From a checkpoint of a small masked image model.
Model: 3.95M parameters, encoder arch vit.
Data: trained on telescope images of galaxies (Galaxy Zoo DECaLS), 44167 training examples, 53.9 epochs.
Rows from block 4 of the encoder of a small masked image model, named by matrix and row number. Rows with one number belong to one neuron. Each number is 50 + 10 x the weight over its row's rms, rounded and kept within 0 to 99. All counts start at 0.
After each neuron's rows are labels from the 100 images, of 14976, where the neuron reaches its highest value: "top examples" is what is common among them; "patch colour" is the nearest of a few named colours to the mean colour under the peak. Only what is clearly more common there than usual is listed. The data: telescope images of galaxies (Galaxy Zoo DECaLS). In brackets: how many of the 100, against the usual share in percent.
# fc1: MLP up (encoder.blocks.4.mlp.fc1.weight, 384x192), inputs 0-191
# fc2: MLP down (encoder.blocks.4.mlp.fc2.weight, 192x384, transposed), outputs 0-191

fc1.286:50 45 71 47 51 61 49 63 52 43 41 42 51 67 42 47 69 45 39 57 20 51 44 57 48 40 59 59 35 34 54 52 36 63 56 63 68 47 44 57 52 36 37 41 42 51 58 27 46 38 50 45 55 57 58 51 52 42 54 46 65 56 40 45 37 61 52 53 52 35 33 52 47 43 56 42 57 45 27 62 42 39 44 41 36 44 71 46 57 52 43 40 51 63 57 53 32 41 52 67 61 57 69 52 48 37 39 52 50 41 66 43 52 69 48 39 48 37 55 61 61 48 52 36 52 63 69 55 41 41 55 61 58 54 50 62 45 71 62 39 67 45 57 45 48 47 57 70 71 45 39 45 53 47 62 46 66 36 67 49 46 56 38 50 46 52 49 57 54 50 45 55 35 53 29 58 66 53 52 50 43 56 51 46 66 47 32 57 49 54 50 44
fc2.286:39 49 40 54 53 44 59 46 48 42 57 47 57 64 56 42 51 49 51 42 56 43 48 52 60 44 57 25 49 62 28 47 42 56 36 23 34 61 58 34 67 35 40 52 58 48 59 47 70 48 50 41 50 42 53 47 41 59 53 56 56 67 52 58 47 37 53 52 48 25 43 57 55 45 48 58 55 51 62 55 52 44 34 67 70 63 37 56 58 75 45 61 47 46 39 43 53 32 45 43 46 40 71 43 47 42 43 74 31 54 47 37 59 60 58 44 42 39 52 44 54 50 49 41 41 26 48 49 51 64 62 39 39 73 34 47 46 64 44 50 59 63 44 66 65 60 49 50 39 48 57 38 43 46 48 36 57 53 65 44 51 46 59 45 52 63 72 49 34 51 47 49 53 49 68 62 45 43 50 46 37 50 59 59 40 49 52 59 43 62 45 41
top examples: edge-on disk: no (52 vs 24.7); spiral arms: yes (39 vs 18.8)
patch colour: grey (50 vs 5.6); brown (49 vs 12.6)

fc1.314:44 50 55 53 49 59 39 38 64 54 61 65 42 55 38 71 31 46 53 53 44 57 45 39 28 60 49 63 50 54 43 42 55 61 54 72 46 50 44 53 57 61 32 52 43 48 40 49 55 45 62 51 54 49 53 50 55 48 51 30 44 44 48 43 42 60 58 56 46 45 50 65 34 59 59 50 45 27 57 71 75 32 27 52 53 55 56 48 58 51 44 41 28 40 43 51 64 62 79 62 51 43 40 51 49 42 55 38 51 41 47 61 29 52 51 64 55 55 53 47 64 52 38 55 58 61 26 45 48 42 64 43 36 40 50 41 55 44 56 76 42 41 52 41 42 48 58 61 58 55 60 38 57 67 42 60 38 50 43 42 47 34 55 46 61 50 52 51 61 59 59 54 72 56 39 52 37 32 46 56 63 43 46 38 54 40 42 51 57 40 57 55
fc2.314:55 60 46 44 45 46 44 66 61 58 43 70 47 56 55 50 45 64 72 56 63 45 49 41 43 40 41 37 51 50 51 43 67 51 26 36 26 40 53 31 52 47 56 45 42 51 45 43 47 53 61 47 52 55 70 52 55 39 52 69 47 64 34 43 51 63 47 67 56 57 53 59 53 59 58 50 47 57 41 57 42 53 55 55 41 39 53 55 55 70 45 62 65 33 50 62 52 47 57 51 54 49 44 46 60 53 54 47 72 37 47 33 40 54 59 53 47 49 57 45 51 36 46 41 46 29 32 57 50 70 53 31 44 51 37 55 47 40 45 48 53 58 36 26 50 43 53 45 43 44 42 67 51 55 61 55 56 62 59 60 61 38 69 49 51 60 54 49 47 41 29 57 34 67 60 33 69 35 56 52 73 36 47 56 50 40 61 61 42 51 37 45
top examples: shape: featured or disk (92 vs 30.4); edge-on disk: no (82 vs 24.7); spiral arms: yes (71 vs 18.8)
patch colour: brown (71 vs 12.6)

fc1.324:59 32 56 42 40 50 53 67 47 52 33 64 61 49 61 50 61 53 54 46 60 23 44 61 35 55 41 53 40 56 41 46 67 49 45 49 46 31 55 44 36 53 48 37 53 33 36 40 35 53 64 61 55 43 42 61 42 46 42 49 42 58 35 36 53 54 68 60 43 46 41 54 43 42 68 44 54 50 34 51 50 51 48 47 36 43 79 56 56 62 57 57 34 64 57 54 47 56 48 30 60 58 44 42 61 56 54 47 67 39 70 48 51 53 62 51 59 43 54 62 46 43 49 39 59 52 28 53 53 53 72 61 63 48 50 46 50 51 67 63 60 40 48 42 47 64 57 61 56 39 37 53 54 49 61 35 43 44 57 59 56 50 56 40 40 51 49 57 48 41 49 60 39 49 63 57 60 68 44 39 51 51 56 51 76 37 48 75 42 52 68 41
fc2.324:49 50 63 65 56 64 49 54 52 52 56 48 38 63 55 46 40 50 42 53 58 65 56 35 43 47 27 49 38 55 57 40 37 58 56 34 61 60 42 62 56 61 79 40 69 59 40 47 54 37 38 44 39 79 63 41 61 55 50 61 48 50 58 53 46 34 48 35 66 55 47 33 58 53 49 52 52 52 56 53 43 45 54 49 65 56 51 40 54 53 52 40 63 57 40 55 46 54 38 51 50 31 42 55 56 48 56 55 16 41 45 49 47 47 38 48 39 42 59 51 44 30 62 38 32 49 73 44 36 50 46 64 34 37 45 68 52 30 46 41 35 60 50 66 46 50 59 36 47 56 47 56 53 55 31 54 45 36 44 45 38 48 47 73 55 55 42 64 50 55 41 47 46 57 53 60 42 37 58 51 51 41 51 61 62 50 44 54 51 44 41 31
top examples: shape: featured or disk (62 vs 30.4); edge-on disk: no (54 vs 24.7); spiral arms: yes (41 vs 18.8)
patch colour: brown (48 vs 12.6)

fc1.193:57 48 67 47 43 44 45 48 70 36 36 64 50 62 48 48 60 52 29 29 34 53 47 23 38 43 66 39 45 36 41 39 58 39 47 71 61 54 46 56 59 52 40 40 29 46 45 54 50 45 54 45 47 35 62 49 58 54 60 36 45 58 43 47 63 53 76 58 47 48 61 56 39 46 49 28 56 41 30 46 56 57 51 55 48 34 63 57 56 35 42 55 32 49 58 53 67 56 43 45 46 65 55 60 47 41 43 62 60 50 42 44 48 52 51 50 49 58 31 59 58 48 43 45 70 47 21 68 53 65 46 39 52 65 45 46 53 44 54 39 58 45 35 50 57 51 44 60 59 52 53 41 55 50 61 47 66 67 55 35 51 66 47 45 65 44 60 56 42 47 43 68 59 52 51 40 65 59 52 66 66 56 58 56 50 45 57 55 45 38 57 49
fc2.193:45 49 44 46 37 67 58 65 36 60 36 60 62 54 36 39 55 43 51 47 43 24 52 41 31 51 49 56 47 28 63 43 31 56 53 55 66 44 53 47 49 64 26 46 41 35 55 17 51 63 46 60 38 35 32 57 51 37 55 38 67 48 59 47 42 54 45 59 48 41 43 44 55 60 55 60 58 51 39 64 36 54 47 43 47 47 53 33 56 59 48 43 53 71 51 25 35 44 44 53 53 50 43 55 47 56 58 58 61 41 51 45 62 55 47 41 63 49 69 60 44 51 55 28 44 59 56 45 41 39 58 39 45 59 38 64 43 47 46 69 67 51 60 43 48 53 64 49 45 45 42 60 49 64 54 41 56 43 66 54 48 40 44 47 57 51 47 53 63 50 44 44 48 57 45 26 42 52 55 48 52 76 50 56 59 64 48 67 47 60 53 47
top examples: spiral arms: yes (40 vs 18.8)
patch colour: brown (63 vs 12.6)

fc1.380:58 63 64 54 54 44 64 59 35 56 45 55 55 34 25 37 52 45 45 61 77 50 46 34 64 50 33 48 54 56 72 55 43 54 55 48 37 61 47 50 53 54 50 56 51 53 49 53 48 50 53 52 58 64 50 33 57 55 52 41 55 54 44 69 32 68 44 54 50 48 58 39 49 65 49 55 44 64 58 53 41 50 65 37 52 34 53 46 61 32 42 53 55 41 53 41 46 54 52 39 45 58 48 48 39 66 47 46 51 65 48 47 48 33 36 37 40 52 57 59 43 57 83 49 49 61 59 58 60 40 40 32 62 36 59 58 31 54 50 55 49 55 48 37 34 55 59 53 47 47 59 76 48 52 49 55 36 57 47 58 53 36 43 43 62 37 45 47 40 55 48 54 64 66 30 40 39 66 55 50 40 61 49 44 50 47 60 48 68 53 19 50
fc2.380:41 43 42 34 38 40 44 57 38 44 46 44 48 63 60 43 65 57 66 51 70 35 44 57 65 53 54 50 56 58 52 60 61 47 43 50 37 48 56 44 43 58 48 62 44 36 50 48 47 62 56 36 63 31 43 44 28 44 46 64 54 59 48 46 60 21 50 57 43 43 51 57 45 45 60 53 38 68 49 45 48 43 37 53 38 37 51 39 38 46 46 64 44 56 49 67 32 40 61 57 49 67 53 43 41 63 51 55 29 44 48 53 44 53 54 46 61 55 50 53 48 55 42 47 54 57 56 50 62 56 56 42 54 54 59 39 31 66 57 49 54 57 60 99 45 39 46 39 48 45 46 65 52 55 56 37 47 65 59 60 61 55 61 44 44 51 56 44 41 42 38 35 33 36 65 50 67 67 42 50 62 60 56 46 40 53 55 48 44 46 57 40
top examples: edge-on disk: yes (26 vs 5.2)
patch colour: brown (65 vs 12.6)

fc1.242:44 37 44 36 41 37 34 53 39 41 39 48 72 50 58 62 52 57 56 44 48 50 46 63 43 51 51 55 39 57 51 50 61 48 43 48 54 43 45 49 33 44 58 37 50 46 54 38 39 60 65 70 54 47 39 56 44 45 45 44 47 53 26 47 57 51 56 43 53 68 42 44 39 54 50 36 54 49 28 32 52 56 53 40 32 34 61 51 49 50 61 56 49 59 50 56 51 46 41 38 62 52 44 39 65 51 40 43 68 53 64 47 48 60 55 38 68 52 67 69 55 63 48 60 62 45 44 43 40 55 57 69 62 62 59 53 56 57 77 44 54 43 46 45 53 63 51 55 59 37 35 46 69 56 71 47 52 61 55 33 38 50 43 47 49 59 55 64 35 25 45 57 30 37 69 57 62 60 43 36 52 43 41 52 59 43 42 55 42 28 62 48
fc2.242:45 63 58 55 67 54 58 55 57 57 45 42 27 39 45 39 52 34 43 53 50 67 59 45 45 43 39 43 40 33 58 45 40 42 47 39 61 61 38 37 39 58 54 46 50 53 44 41 43 44 50 27 73 55 45 36 51 60 55 64 42 63 45 61 20 55 52 58 49 52 59 38 56 56 59 63 54 62 64 68 36 56 59 48 61 67 55 43 61 48 42 41 60 56 61 40 43 55 44 43 44 38 37 60 52 53 61 58 47 55 60 32 49 30 45 51 25 53 56 62 38 50 60 37 37 34 57 45 44 46 46 36 46 41 41 58 62 49 66 46 60 50 35 63 37 37 59 53 47 46 52 60 58 61 36 63 48 70 35 56 39 38 49 63 48 40 41 58 45 57 57 53 44 62 50 49 42 53 58 56 37 60 43 66 57 50 64 58 57 68 37 41
top examples: edge-on disk: no (51 vs 24.7); bar: no (30 vs 12.9)
patch colour: brown (37 vs 12.6)

fc1.180:40 20 39 43 46 45 46 45 31 36 46 39 65 65 53 67 51 59 54 50 32 46 39 75 56 46 51 57 49 50 35 36 53 32 42 33 50 50 52 42 41 41 58 41 44 31 60 39 34 54 57 47 49 40 51 59 34 37 50 65 58 53 41 50 53 45 46 45 40 58 50 50 40 58 45 46 63 54 36 38 56 50 47 69 43 36 49 58 45 70 54 55 57 59 49 58 58 41 39 36 63 54 64 47 58 59 45 57 53 39 59 49 54 60 67 57 62 58 55 53 53 49 36 64 53 44 42 49 44 63 63 36 46 59 45 39 59 59 61 36 68 51 32 55 58 54 41 57 48 33 52 63 71 40 49 45 56 58 60 31 69 53 54 44 57 62 56 60 69 48 59 62 51 48 60 64 58 55 42 30 36 34 47 52 60 50 57 54 36 45 57 51
fc2.180:45 70 64 61 65 53 56 48 52 62 45 42 46 39 44 43 42 46 48 48 41 66 55 53 41 52 38 41 41 24 41 46 51 50 53 40 51 57 45 39 44 44 62 51 57 57 38 59 47 40 54 32 37 52 32 43 60 59 52 57 51 46 56 54 41 36 38 42 55 52 61 31 61 62 52 55 46 49 79 62 38 56 48 43 79 66 48 47 48 63 56 34 53 55 58 41 64 54 44 43 43 28 43 52 66 62 50 52 44 67 41 45 54 39 47 43 34 57 61 52 40 59 47 46 36 41 63 44 54 31 53 49 34 44 48 52 72 42 55 75 45 45 38 69 41 46 60 49 50 45 59 45 52 40 31 58 47 42 33 55 39 46 38 65 39 46 43 57 56 40 65 62 69 58 47 54 47 63 50 46 30 39 46 61 56 48 48 44 64 62 51 61
top examples: shape: star or artifact (26 vs 1.3)
patch colour: brown (30 vs 12.6)

fc1.323:57 23 47 50 46 58 54 57 27 52 42 45 52 45 63 55 54 30 44 37 35 42 43 66 45 50 57 55 41 54 42 58 63 40 59 48 47 53 45 60 39 49 35 40 42 42 46 41 31 43 53 55 46 38 37 55 56 45 54 41 31 54 46 56 54 47 64 51 50 65 53 61 49 56 48 46 52 58 30 48 76 42 52 36 44 37 59 54 51 46 59 53 47 54 61 77 60 41 36 45 50 63 59 51 57 48 51 30 52 39 55 44 59 59 62 52 59 49 39 49 45 52 50 57 75 46 21 38 41 33 56 24 66 54 45 36 48 41 55 45 54 43 53 52 60 59 39 59 59 38 43 60 62 39 69 46 55 54 51 44 63 56 32 50 63 53 51 60 57 46 65 61 47 45 49 57 74 65 48 53 34 55 63 53 63 47 35 56 49 56 58 46
fc2.323:53 37 51 51 59 52 57 48 41 68 49 49 35 30 64 41 35 46 53 63 28 60 61 72 53 52 60 53 39 50 46 51 63 52 46 48 56 64 43 43 50 41 60 46 69 47 37 54 36 39 59 19 43 39 34 57 51 51 39 38 38 46 47 55 60 39 48 61 53 54 60 52 59 76 44 50 47 47 59 60 68 56 56 37 58 60 50 55 59 43 52 40 54 47 57 55 56 52 45 54 51 54 53 57 58 42 44 16 47 44 50 42 59 41 47 55 37 43 41 47 43 48 41 69 47 37 47 45 40 35 54 66 48 45 47 46 61 40 53 57 52 48 49 61 50 45 63 49 62 56 65 53 59 59 43 51 50 41 38 51 28 25 48 64 57 51 46 62 43 55 67 60 71 46 59 55 62 64 49 48 29 32 45 58 56 55 35 48 68 60 59 60
top examples: edge-on disk: no (54 vs 24.7); spiral arms: yes (47 vs 18.8)
patch colour: brown (54 vs 12.6)

fc1.352:78 51 64 56 60 61 54 50 57 59 46 53 54 51 52 42 68 45 36 42 32 44 56 36 45 50 53 42 47 43 57 52 36 49 52 60 56 63 50 56 55 65 51 40 54 48 74 32 33 43 33 44 55 56 52 44 54 53 67 52 43 49 41 41 45 61 55 68 53 35 63 39 48 58 56 61 44 72 61 49 40 33 42 49 46 37 60 34 74 65 44 53 28 44 43 41 34 42 56 58 55 52 48 78 44 60 71 59 52 46 48 49 45 45 50 52 49 36 51 52 49 33 58 40 36 53 47 66 57 46 51 35 52 54 63 55 36 56 60 31 61 42 65 36 52 39 52 36 48 48 55 62 49 40 36 52 55 41 47 38 48 48 60 50 69 38 48 54 51 51 33 41 54 69 31 39 52 64 56 57 41 58 48 50 60 46 59 46 41 50 37 59
fc2.352:26 56 53 57 69 56 62 58 56 60 51 50 59 43 49 42 61 40 49 41 37 52 53 50 55 49 49 50 49 49 51 42 42 44 40 39 50 49 52 29 50 49 37 46 44 53 50 48 46 41 37 34 50 53 47 47 54 57 56 64 54 60 41 58 37 82 55 70 53 49 58 48 60 47 63 57 56 62 39 65 46 40 49 49 51 60 52 56 62 55 71 46 60 50 56 43 43 53 38 37 49 40 48 46 56 56 55 70 81 70 67 41 60 41 42 47 40 44 49 51 43 44 56 41 45 36 59 65 45 50 42 35 63 50 42 65 56 51 40 35 78 52 42 38 47 39 21 31 35 37 37 57 51 56 42 56 49 66 52 60 49 30 53 56 41 63 44 57 63 48 56 57 47 54 33 43 44 55 57 44 40 59 44 60 50 47 62 56 51 69 44 31
top examples: roundness: cigar-shaped (29 vs 8.1)
patch colour: brown (85 vs 12.6)

fc1.145:67 52 56 49 68 68 62 61 44 59 28 58 50 55 62 39 48 59 49 40 47 31 58 39 48 54 47 45 52 50 47 58 33 50 54 71 60 37 45 66 36 62 54 48 49 35 36 46 17 51 52 54 51 55 38 38 60 46 50 51 42 43 49 51 51 48 65 50 40 52 57 57 44 43 45 59 45 66 41 67 49 36 56 58 51 37 62 35 49 48 42 57 52 54 52 44 36 48 54 39 43 62 44 61 50 57 66 74 52 36 33 49 31 42 52 67 52 48 35 53 40 48 55 42 49 57 16 54 59 45 59 29 46 41 54 62 40 54 54 48 69 47 47 52 51 53 61 51 47 50 55 68 52 51 44 43 48 64 57 49 36 53 59 49 65 33 36 52 50 47 40 50 57 63 53 18 46 51 51 65 54 71 54 51 59 45 53 49 44 56 41 41
fc2.145:54 46 43 46 56 61 68 55 45 52 50 54 49 52 65 45 52 44 62 52 53 44 41 49 58 50 50 61 56 48 65 49 57 48 48 43 52 63 43 49 56 61 38 63 54 35 49 50 38 53 45 36 57 43 44 56 49 55 55 57 53 52 66 47 46 17 59 43 51 42 49 43 48 44 50 44 61 49 51 60 52 52 59 65 38 45 49 40 37 46 52 57 53 54 49 51 43 51 57 46 49 58 42 49 48 54 61 58 25 60 46 41 46 36 44 63 46 57 50 41 28 42 45 39 49 56 41 47 38 48 53 31 71 41 51 54 42 49 51 41 74 55 42 99 43 40 56 32 35 44 52 68 52 64 48 44 42 65 50 72 61 43 59 47 45 49 53 50 49 47 45 59 44 33 51 46 52 49 48 60 27 53 44 53 45 54 64 55 51 75 53 54
top examples: roundness: cigar-shaped (26 vs 8.1)
patch colour: brown (70 vs 12.6)

fc1.135:37 53 56 53 36 54 55 67 20 49 34 55 70 40 50 52 50 48 53 46 55 48 42 44 47 46 35 52 43 40 64 53 47 50 59 49 36 46 45 60 45 53 37 46 46 39 43 38 39 56 52 85 50 69 79 47 53 41 59 50 63 54 44 55 38 60 39 60 55 55 53 29 41 39 54 61 58 59 42 52 41 28 63 46 43 46 59 47 51 54 51 61 49 62 54 41 49 39 48 34 48 52 48 51 41 55 73 46 55 52 53 52 47 59 56 40 65 47 61 65 30 49 56 53 53 57 32 60 40 42 57 34 46 40 39 46 37 46 52 69 54 52 54 46 52 69 57 62 44 36 41 53 44 46 70 46 42 52 57 48 74 73 30 36 41 50 55 54 74 49 56 64 48 54 51 38 47 50 51 47 41 49 57 52 56 45 61 63 49 43 36 40
fc2.135:44 58 33 56 41 43 54 44 38 44 48 63 65 65 56 51 50 52 60 57 55 54 54 35 44 48 33 45 51 49 54 63 54 31 48 46 38 47 47 53 50 46 58 46 48 49 58 50 54 57 52 61 59 56 57 48 46 40 50 55 52 56 53 43 59 12 38 48 41 66 55 36 52 53 44 59 48 49 64 37 53 47 42 62 56 56 50 48 30 59 42 65 49 51 50 45 49 58 65 50 47 45 33 45 52 54 56 44 15 46 41 50 38 45 67 48 60 53 61 50 50 55 52 69 50 46 37 57 47 49 50 38 71 43 56 38 33 46 62 65 33 49 51 99 52 50 57 60 44 31 64 50 57 47 52 51 50 52 52 41 62 58 62 45 47 42 68 54 45 42 46 40 43 40 59 42 50 37 58 57 47 37 37 46 54 54 65 47 33 43 56 60
top examples: edge-on disk: yes (25 vs 5.2)
patch colour: brown (70 vs 12.6)

fc1.11:53 47 48 49 59 61 55 42 43 53 48 45 59 65 43 53 50 62 41 67 46 50 57 51 58 59 65 36 53 35 59 51 30 40 45 54 39 54 45 52 42 59 83 43 61 39 70 38 33 39 47 41 52 45 45 45 45 54 61 61 38 50 42 53 43 56 50 54 59 65 69 40 40 62 51 63 63 64 62 47 46 47 36 53 67 48 46 43 63 64 46 55 60 40 42 51 52 55 41 46 48 38 47 76 46 50 46 69 60 37 48 54 43 45 39 57 60 62 56 53 53 49 51 44 49 53 42 54 39 64 46 36 26 51 56 43 42 53 52 29 64 45 54 51 61 50 60 39 44 46 54 60 61 58 34 45 55 57 46 39 39 47 61 49 75 42 51 54 57 62 43 40 73 46 65 36 47 43 55 44 57 33 42 41 59 51 63 50 48 16 33 58
fc2.11:40 54 63 53 70 47 47 52 45 44 40 23 53 51 46 40 51 40 38 59 34 69 58 41 64 51 57 55 47 51 47 37 53 46 48 45 51 60 49 36 51 54 57 47 58 40 63 50 54 29 34 41 50 62 45 52 41 63 51 66 53 49 29 40 35 46 30 38 51 69 54 50 40 56 57 56 56 75 69 47 43 35 34 67 77 52 40 24 60 54 47 52 65 60 33 52 46 44 41 48 62 35 58 60 32 51 46 56 41 43 49 60 42 47 45 42 46 56 64 53 44 46 58 43 46 60 68 64 55 58 53 58 36 64 49 32 50 64 46 46 54 63 59 49 62 56 60 50 52 42 47 49 58 40 39 40 44 48 41 47 49 63 41 43 57 48 66 57 70 56 47 34 69 40 50 46 49 38 44 33 47 45 44 49 61 65 52 52 64 49 54 57
top examples: edge-on disk: yes (48 vs 5.2); roundness: cigar-shaped (44 vs 8.1)
patch colour: brown (63 vs 12.6); grey (37 vs 5.6)

fc1.261:46 38 44 33 39 53 52 62 39 40 34 63 59 64 49 55 61 49 65 52 44 33 47 65 43 50 57 50 36 40 47 47 46 58 52 59 53 37 51 45 48 49 41 42 39 19 52 32 45 73 78 47 58 36 60 47 46 37 52 43 56 66 35 46 46 52 58 57 44 42 54 48 32 54 59 47 61 56 35 56 37 54 43 57 36 29 66 45 56 63 32 50 53 59 46 53 54 38 50 44 53 51 52 42 55 49 47 47 65 48 54 44 38 65 59 51 76 55 66 63 49 56 33 44 63 55 51 55 40 49 72 37 52 53 40 38 47 53 71 67 77 51 44 45 48 55 63 68 55 35 46 45 61 61 59 51 56 58 65 48 73 57 53 41 45 53 55 52 62 49 58 60 48 52 66 48 48 51 38 53 40 52 46 44 56 52 48 65 52 50 55 59
fc2.261:45 45 55 58 71 53 52 48 62 46 52 37 45 65 76 56 41 54 49 47 45 67 59 44 64 49 47 49 36 50 59 50 59 52 51 46 56 62 47 57 52 49 62 48 44 44 54 56 42 38 40 46 41 62 53 61 53 62 59 64 33 54 57 51 48 30 69 51 61 51 45 47 45 40 47 52 55 47 62 50 62 36 49 69 53 58 45 53 37 37 60 50 57 46 52 70 46 45 45 40 53 46 48 57 47 27 56 67 19 67 56 46 52 56 52 59 47 46 30 41 55 70 52 58 37 41 39 43 25 61 50 48 45 33 48 44 56 44 61 50 51 59 50 81 51 42 44 42 41 38 52 42 52 62 36 62 46 53 29 35 40 45 46 64 44 54 54 68 37 43 66 53 55 50 54 57 30 49 46 53 47 30 39 68 49 52 47 49 32 42 66 37
top examples: edge-on disk: no (55 vs 24.7); spiral arms: yes (44 vs 18.8)
patch colour: brown (33 vs 12.6)

fc1.373:70 57 74 55 56 50 56 52 37 56 38 51 60 58 60 42 47 51 46 57 66 40 61 36 59 55 39 58 49 78 52 49 58 81 46 63 44 67 49 56 59 68 56 50 65 37 63 54 44 48 36 52 55 59 59 52 39 40 52 51 41 46 44 49 46 59 44 52 54 34 53 54 52 73 48 48 48 46 64 48 39 37 47 48 54 38 58 52 61 49 54 47 39 44 38 54 37 40 58 56 54 62 50 68 33 46 54 46 48 46 48 58 49 48 44 46 44 31 36 44 58 39 57 43 33 65 49 50 63 58 54 51 48 35 69 47 18 51 57 49 49 48 69 42 47 63 69 44 51 49 52 57 35 38 42 48 40 19 59 37 56 45 56 54 57 46 55 47 37 42 35 41 58 78 42 48 53 46 42 51 44 39 57 47 55 58 43 45 41 39 54 65
fc2.373:34 53 61 55 71 68 54 61 59 51 53 39 47 44 47 51 60 40 42 26 54 49 64 59 69 58 66 54 43 56 63 49 35 64 57 54 56 63 48 41 44 68 36 50 53 48 43 60 47 50 28 35 44 50 23 37 47 57 57 51 55 59 58 56 48 40 69 52 45 46 53 49 60 39 57 46 52 65 38 66 34 50 46 48 54 63 52 41 49 30 56 41 57 59 49 47 42 51 53 40 51 43 62 41 56 56 63 56 32 63 56 54 70 45 41 51 60 43 46 52 45 57 59 34 40 55 75 50 52 40 39 39 44 44 53 61 71 45 49 55 72 50 49 80 50 42 29 30 43 53 29 51 47 56 46 50 55 50 42 58 40 42 39 60 36 46 35 58 55 52 49 43 55 49 45 43 35 66 47 64 41 64 50 55 46 50 41 49 60 63 51 44
top examples: shape: star or artifact (30 vs 1.3)
patch colour: brown (40 vs 12.6)

fc1.121:48 63 54 42 55 56 50 55 49 39 59 36 45 72 40 43 59 64 52 51 51 58 47 41 66 59 62 41 48 36 61 55 45 61 57 54 52 61 48 53 67 69 68 53 44 50 74 65 67 39 62 41 56 52 62 22 59 57 61 55 49 32 50 76 58 49 47 46 55 61 40 45 47 47 41 47 47 59 61 43 52 40 49 49 65 48 31 37 44 46 28 40 51 30 29 46 44 44 38 45 28 54 50 55 46 45 53 58 42 60 34 54 61 50 40 55 62 57 53 44 55 51 58 62 39 59 61 47 47 75 50 56 42 48 44 64 42 40 53 61 51 51 52 41 59 50 62 56 54 64 58 53 44 55 51 40 51 44 41 25 25 51 49 54 63 52 50 39 54 30 53 51 56 51 50 37 36 57 59 50 54 56 49 44 34 58 31 47 51 36 41 65
fc2.121:46 45 47 53 58 45 50 45 61 53 46 52 52 56 48 42 46 62 54 51 51 63 50 39 46 49 51 50 46 52 39 44 52 53 47 50 55 60 53 49 34 46 44 55 55 56 41 46 48 51 42 42 44 43 47 48 41 66 41 38 62 54 76 52 50 02 34 51 47 69 51 42 57 48 47 57 48 51 60 43 49 43 48 58 45 61 53 52 47 52 55 57 63 59 59 50 50 55 52 53 61 44 56 52 54 51 44 52 01 51 46 51 43 50 52 37 44 44 41 63 41 54 52 58 43 44 47 63 52 65 54 70 47 53 52 52 50 69 38 50 58 60 43 99 42 48 50 53 42 47 55 39 56 44 44 42 50 42 37 49 36 52 59 56 39 58 55 53 47 48 54 46 41 51 47 64 52 33 65 44 43 46 47 62 55 60 59 50 52 52 59 52
top examples: roundness: cigar-shaped (31 vs 8.1); edge-on disk: yes (29 vs 5.2)
patch colour: brown (34 vs 12.6)

fc1.30:70 65 68 56 56 54 56 44 39 57 60 51 51 57 53 49 46 62 42 51 60 54 59 41 63 52 52 48 57 57 68 65 43 61 52 62 58 62 40 67 63 64 69 53 58 59 52 67 45 47 37 53 61 67 62 43 46 60 53 53 49 45 49 50 47 57 49 47 60 49 50 45 56 54 35 44 42 50 58 45 52 40 51 42 67 51 47 41 58 49 42 48 40 32 42 45 39 58 54 61 46 57 41 72 25 57 46 67 46 52 37 61 46 48 39 57 46 43 32 43 47 32 53 47 50 57 35 52 67 62 35 44 57 46 66 61 26 43 48 40 50 41 65 40 57 44 52 42 41 58 62 57 42 15 38 52 42 32 46 46 44 45 42 55 54 33 49 40 43 52 44 39 74 62 35 43 32 34 54 61 46 52 64 46 41 50 57 42 56 36 35 49
fc2.30:41 53 53 56 55 57 57 63 48 59 44 41 59 45 59 54 57 43 45 37 34 53 54 66 49 50 56 49 44 47 63 42 40 46 44 44 70 53 47 49 40 56 68 45 42 38 46 40 37 57 43 36 44 53 32 44 50 51 55 65 50 59 69 55 50 45 60 58 53 55 56 42 48 38 52 53 67 57 52 51 41 49 48 51 43 53 55 33 45 58 62 53 63 60 63 49 49 49 38 40 54 38 35 42 58 56 66 58 17 53 47 49 61 50 38 51 55 57 64 58 48 53 50 40 58 47 68 61 22 39 52 43 62 36 41 54 61 47 47 51 76 43 41 99 44 40 45 35 44 37 39 59 56 56 39 53 59 58 68 50 49 45 40 57 40 43 50 56 70 63 68 58 47 46 51 43 35 48 54 61 32 51 38 55 49 47 52 63 55 58 41 48
top examples: roundness: cigar-shaped (27 vs 8.1)
patch colour: brown (72 vs 12.6)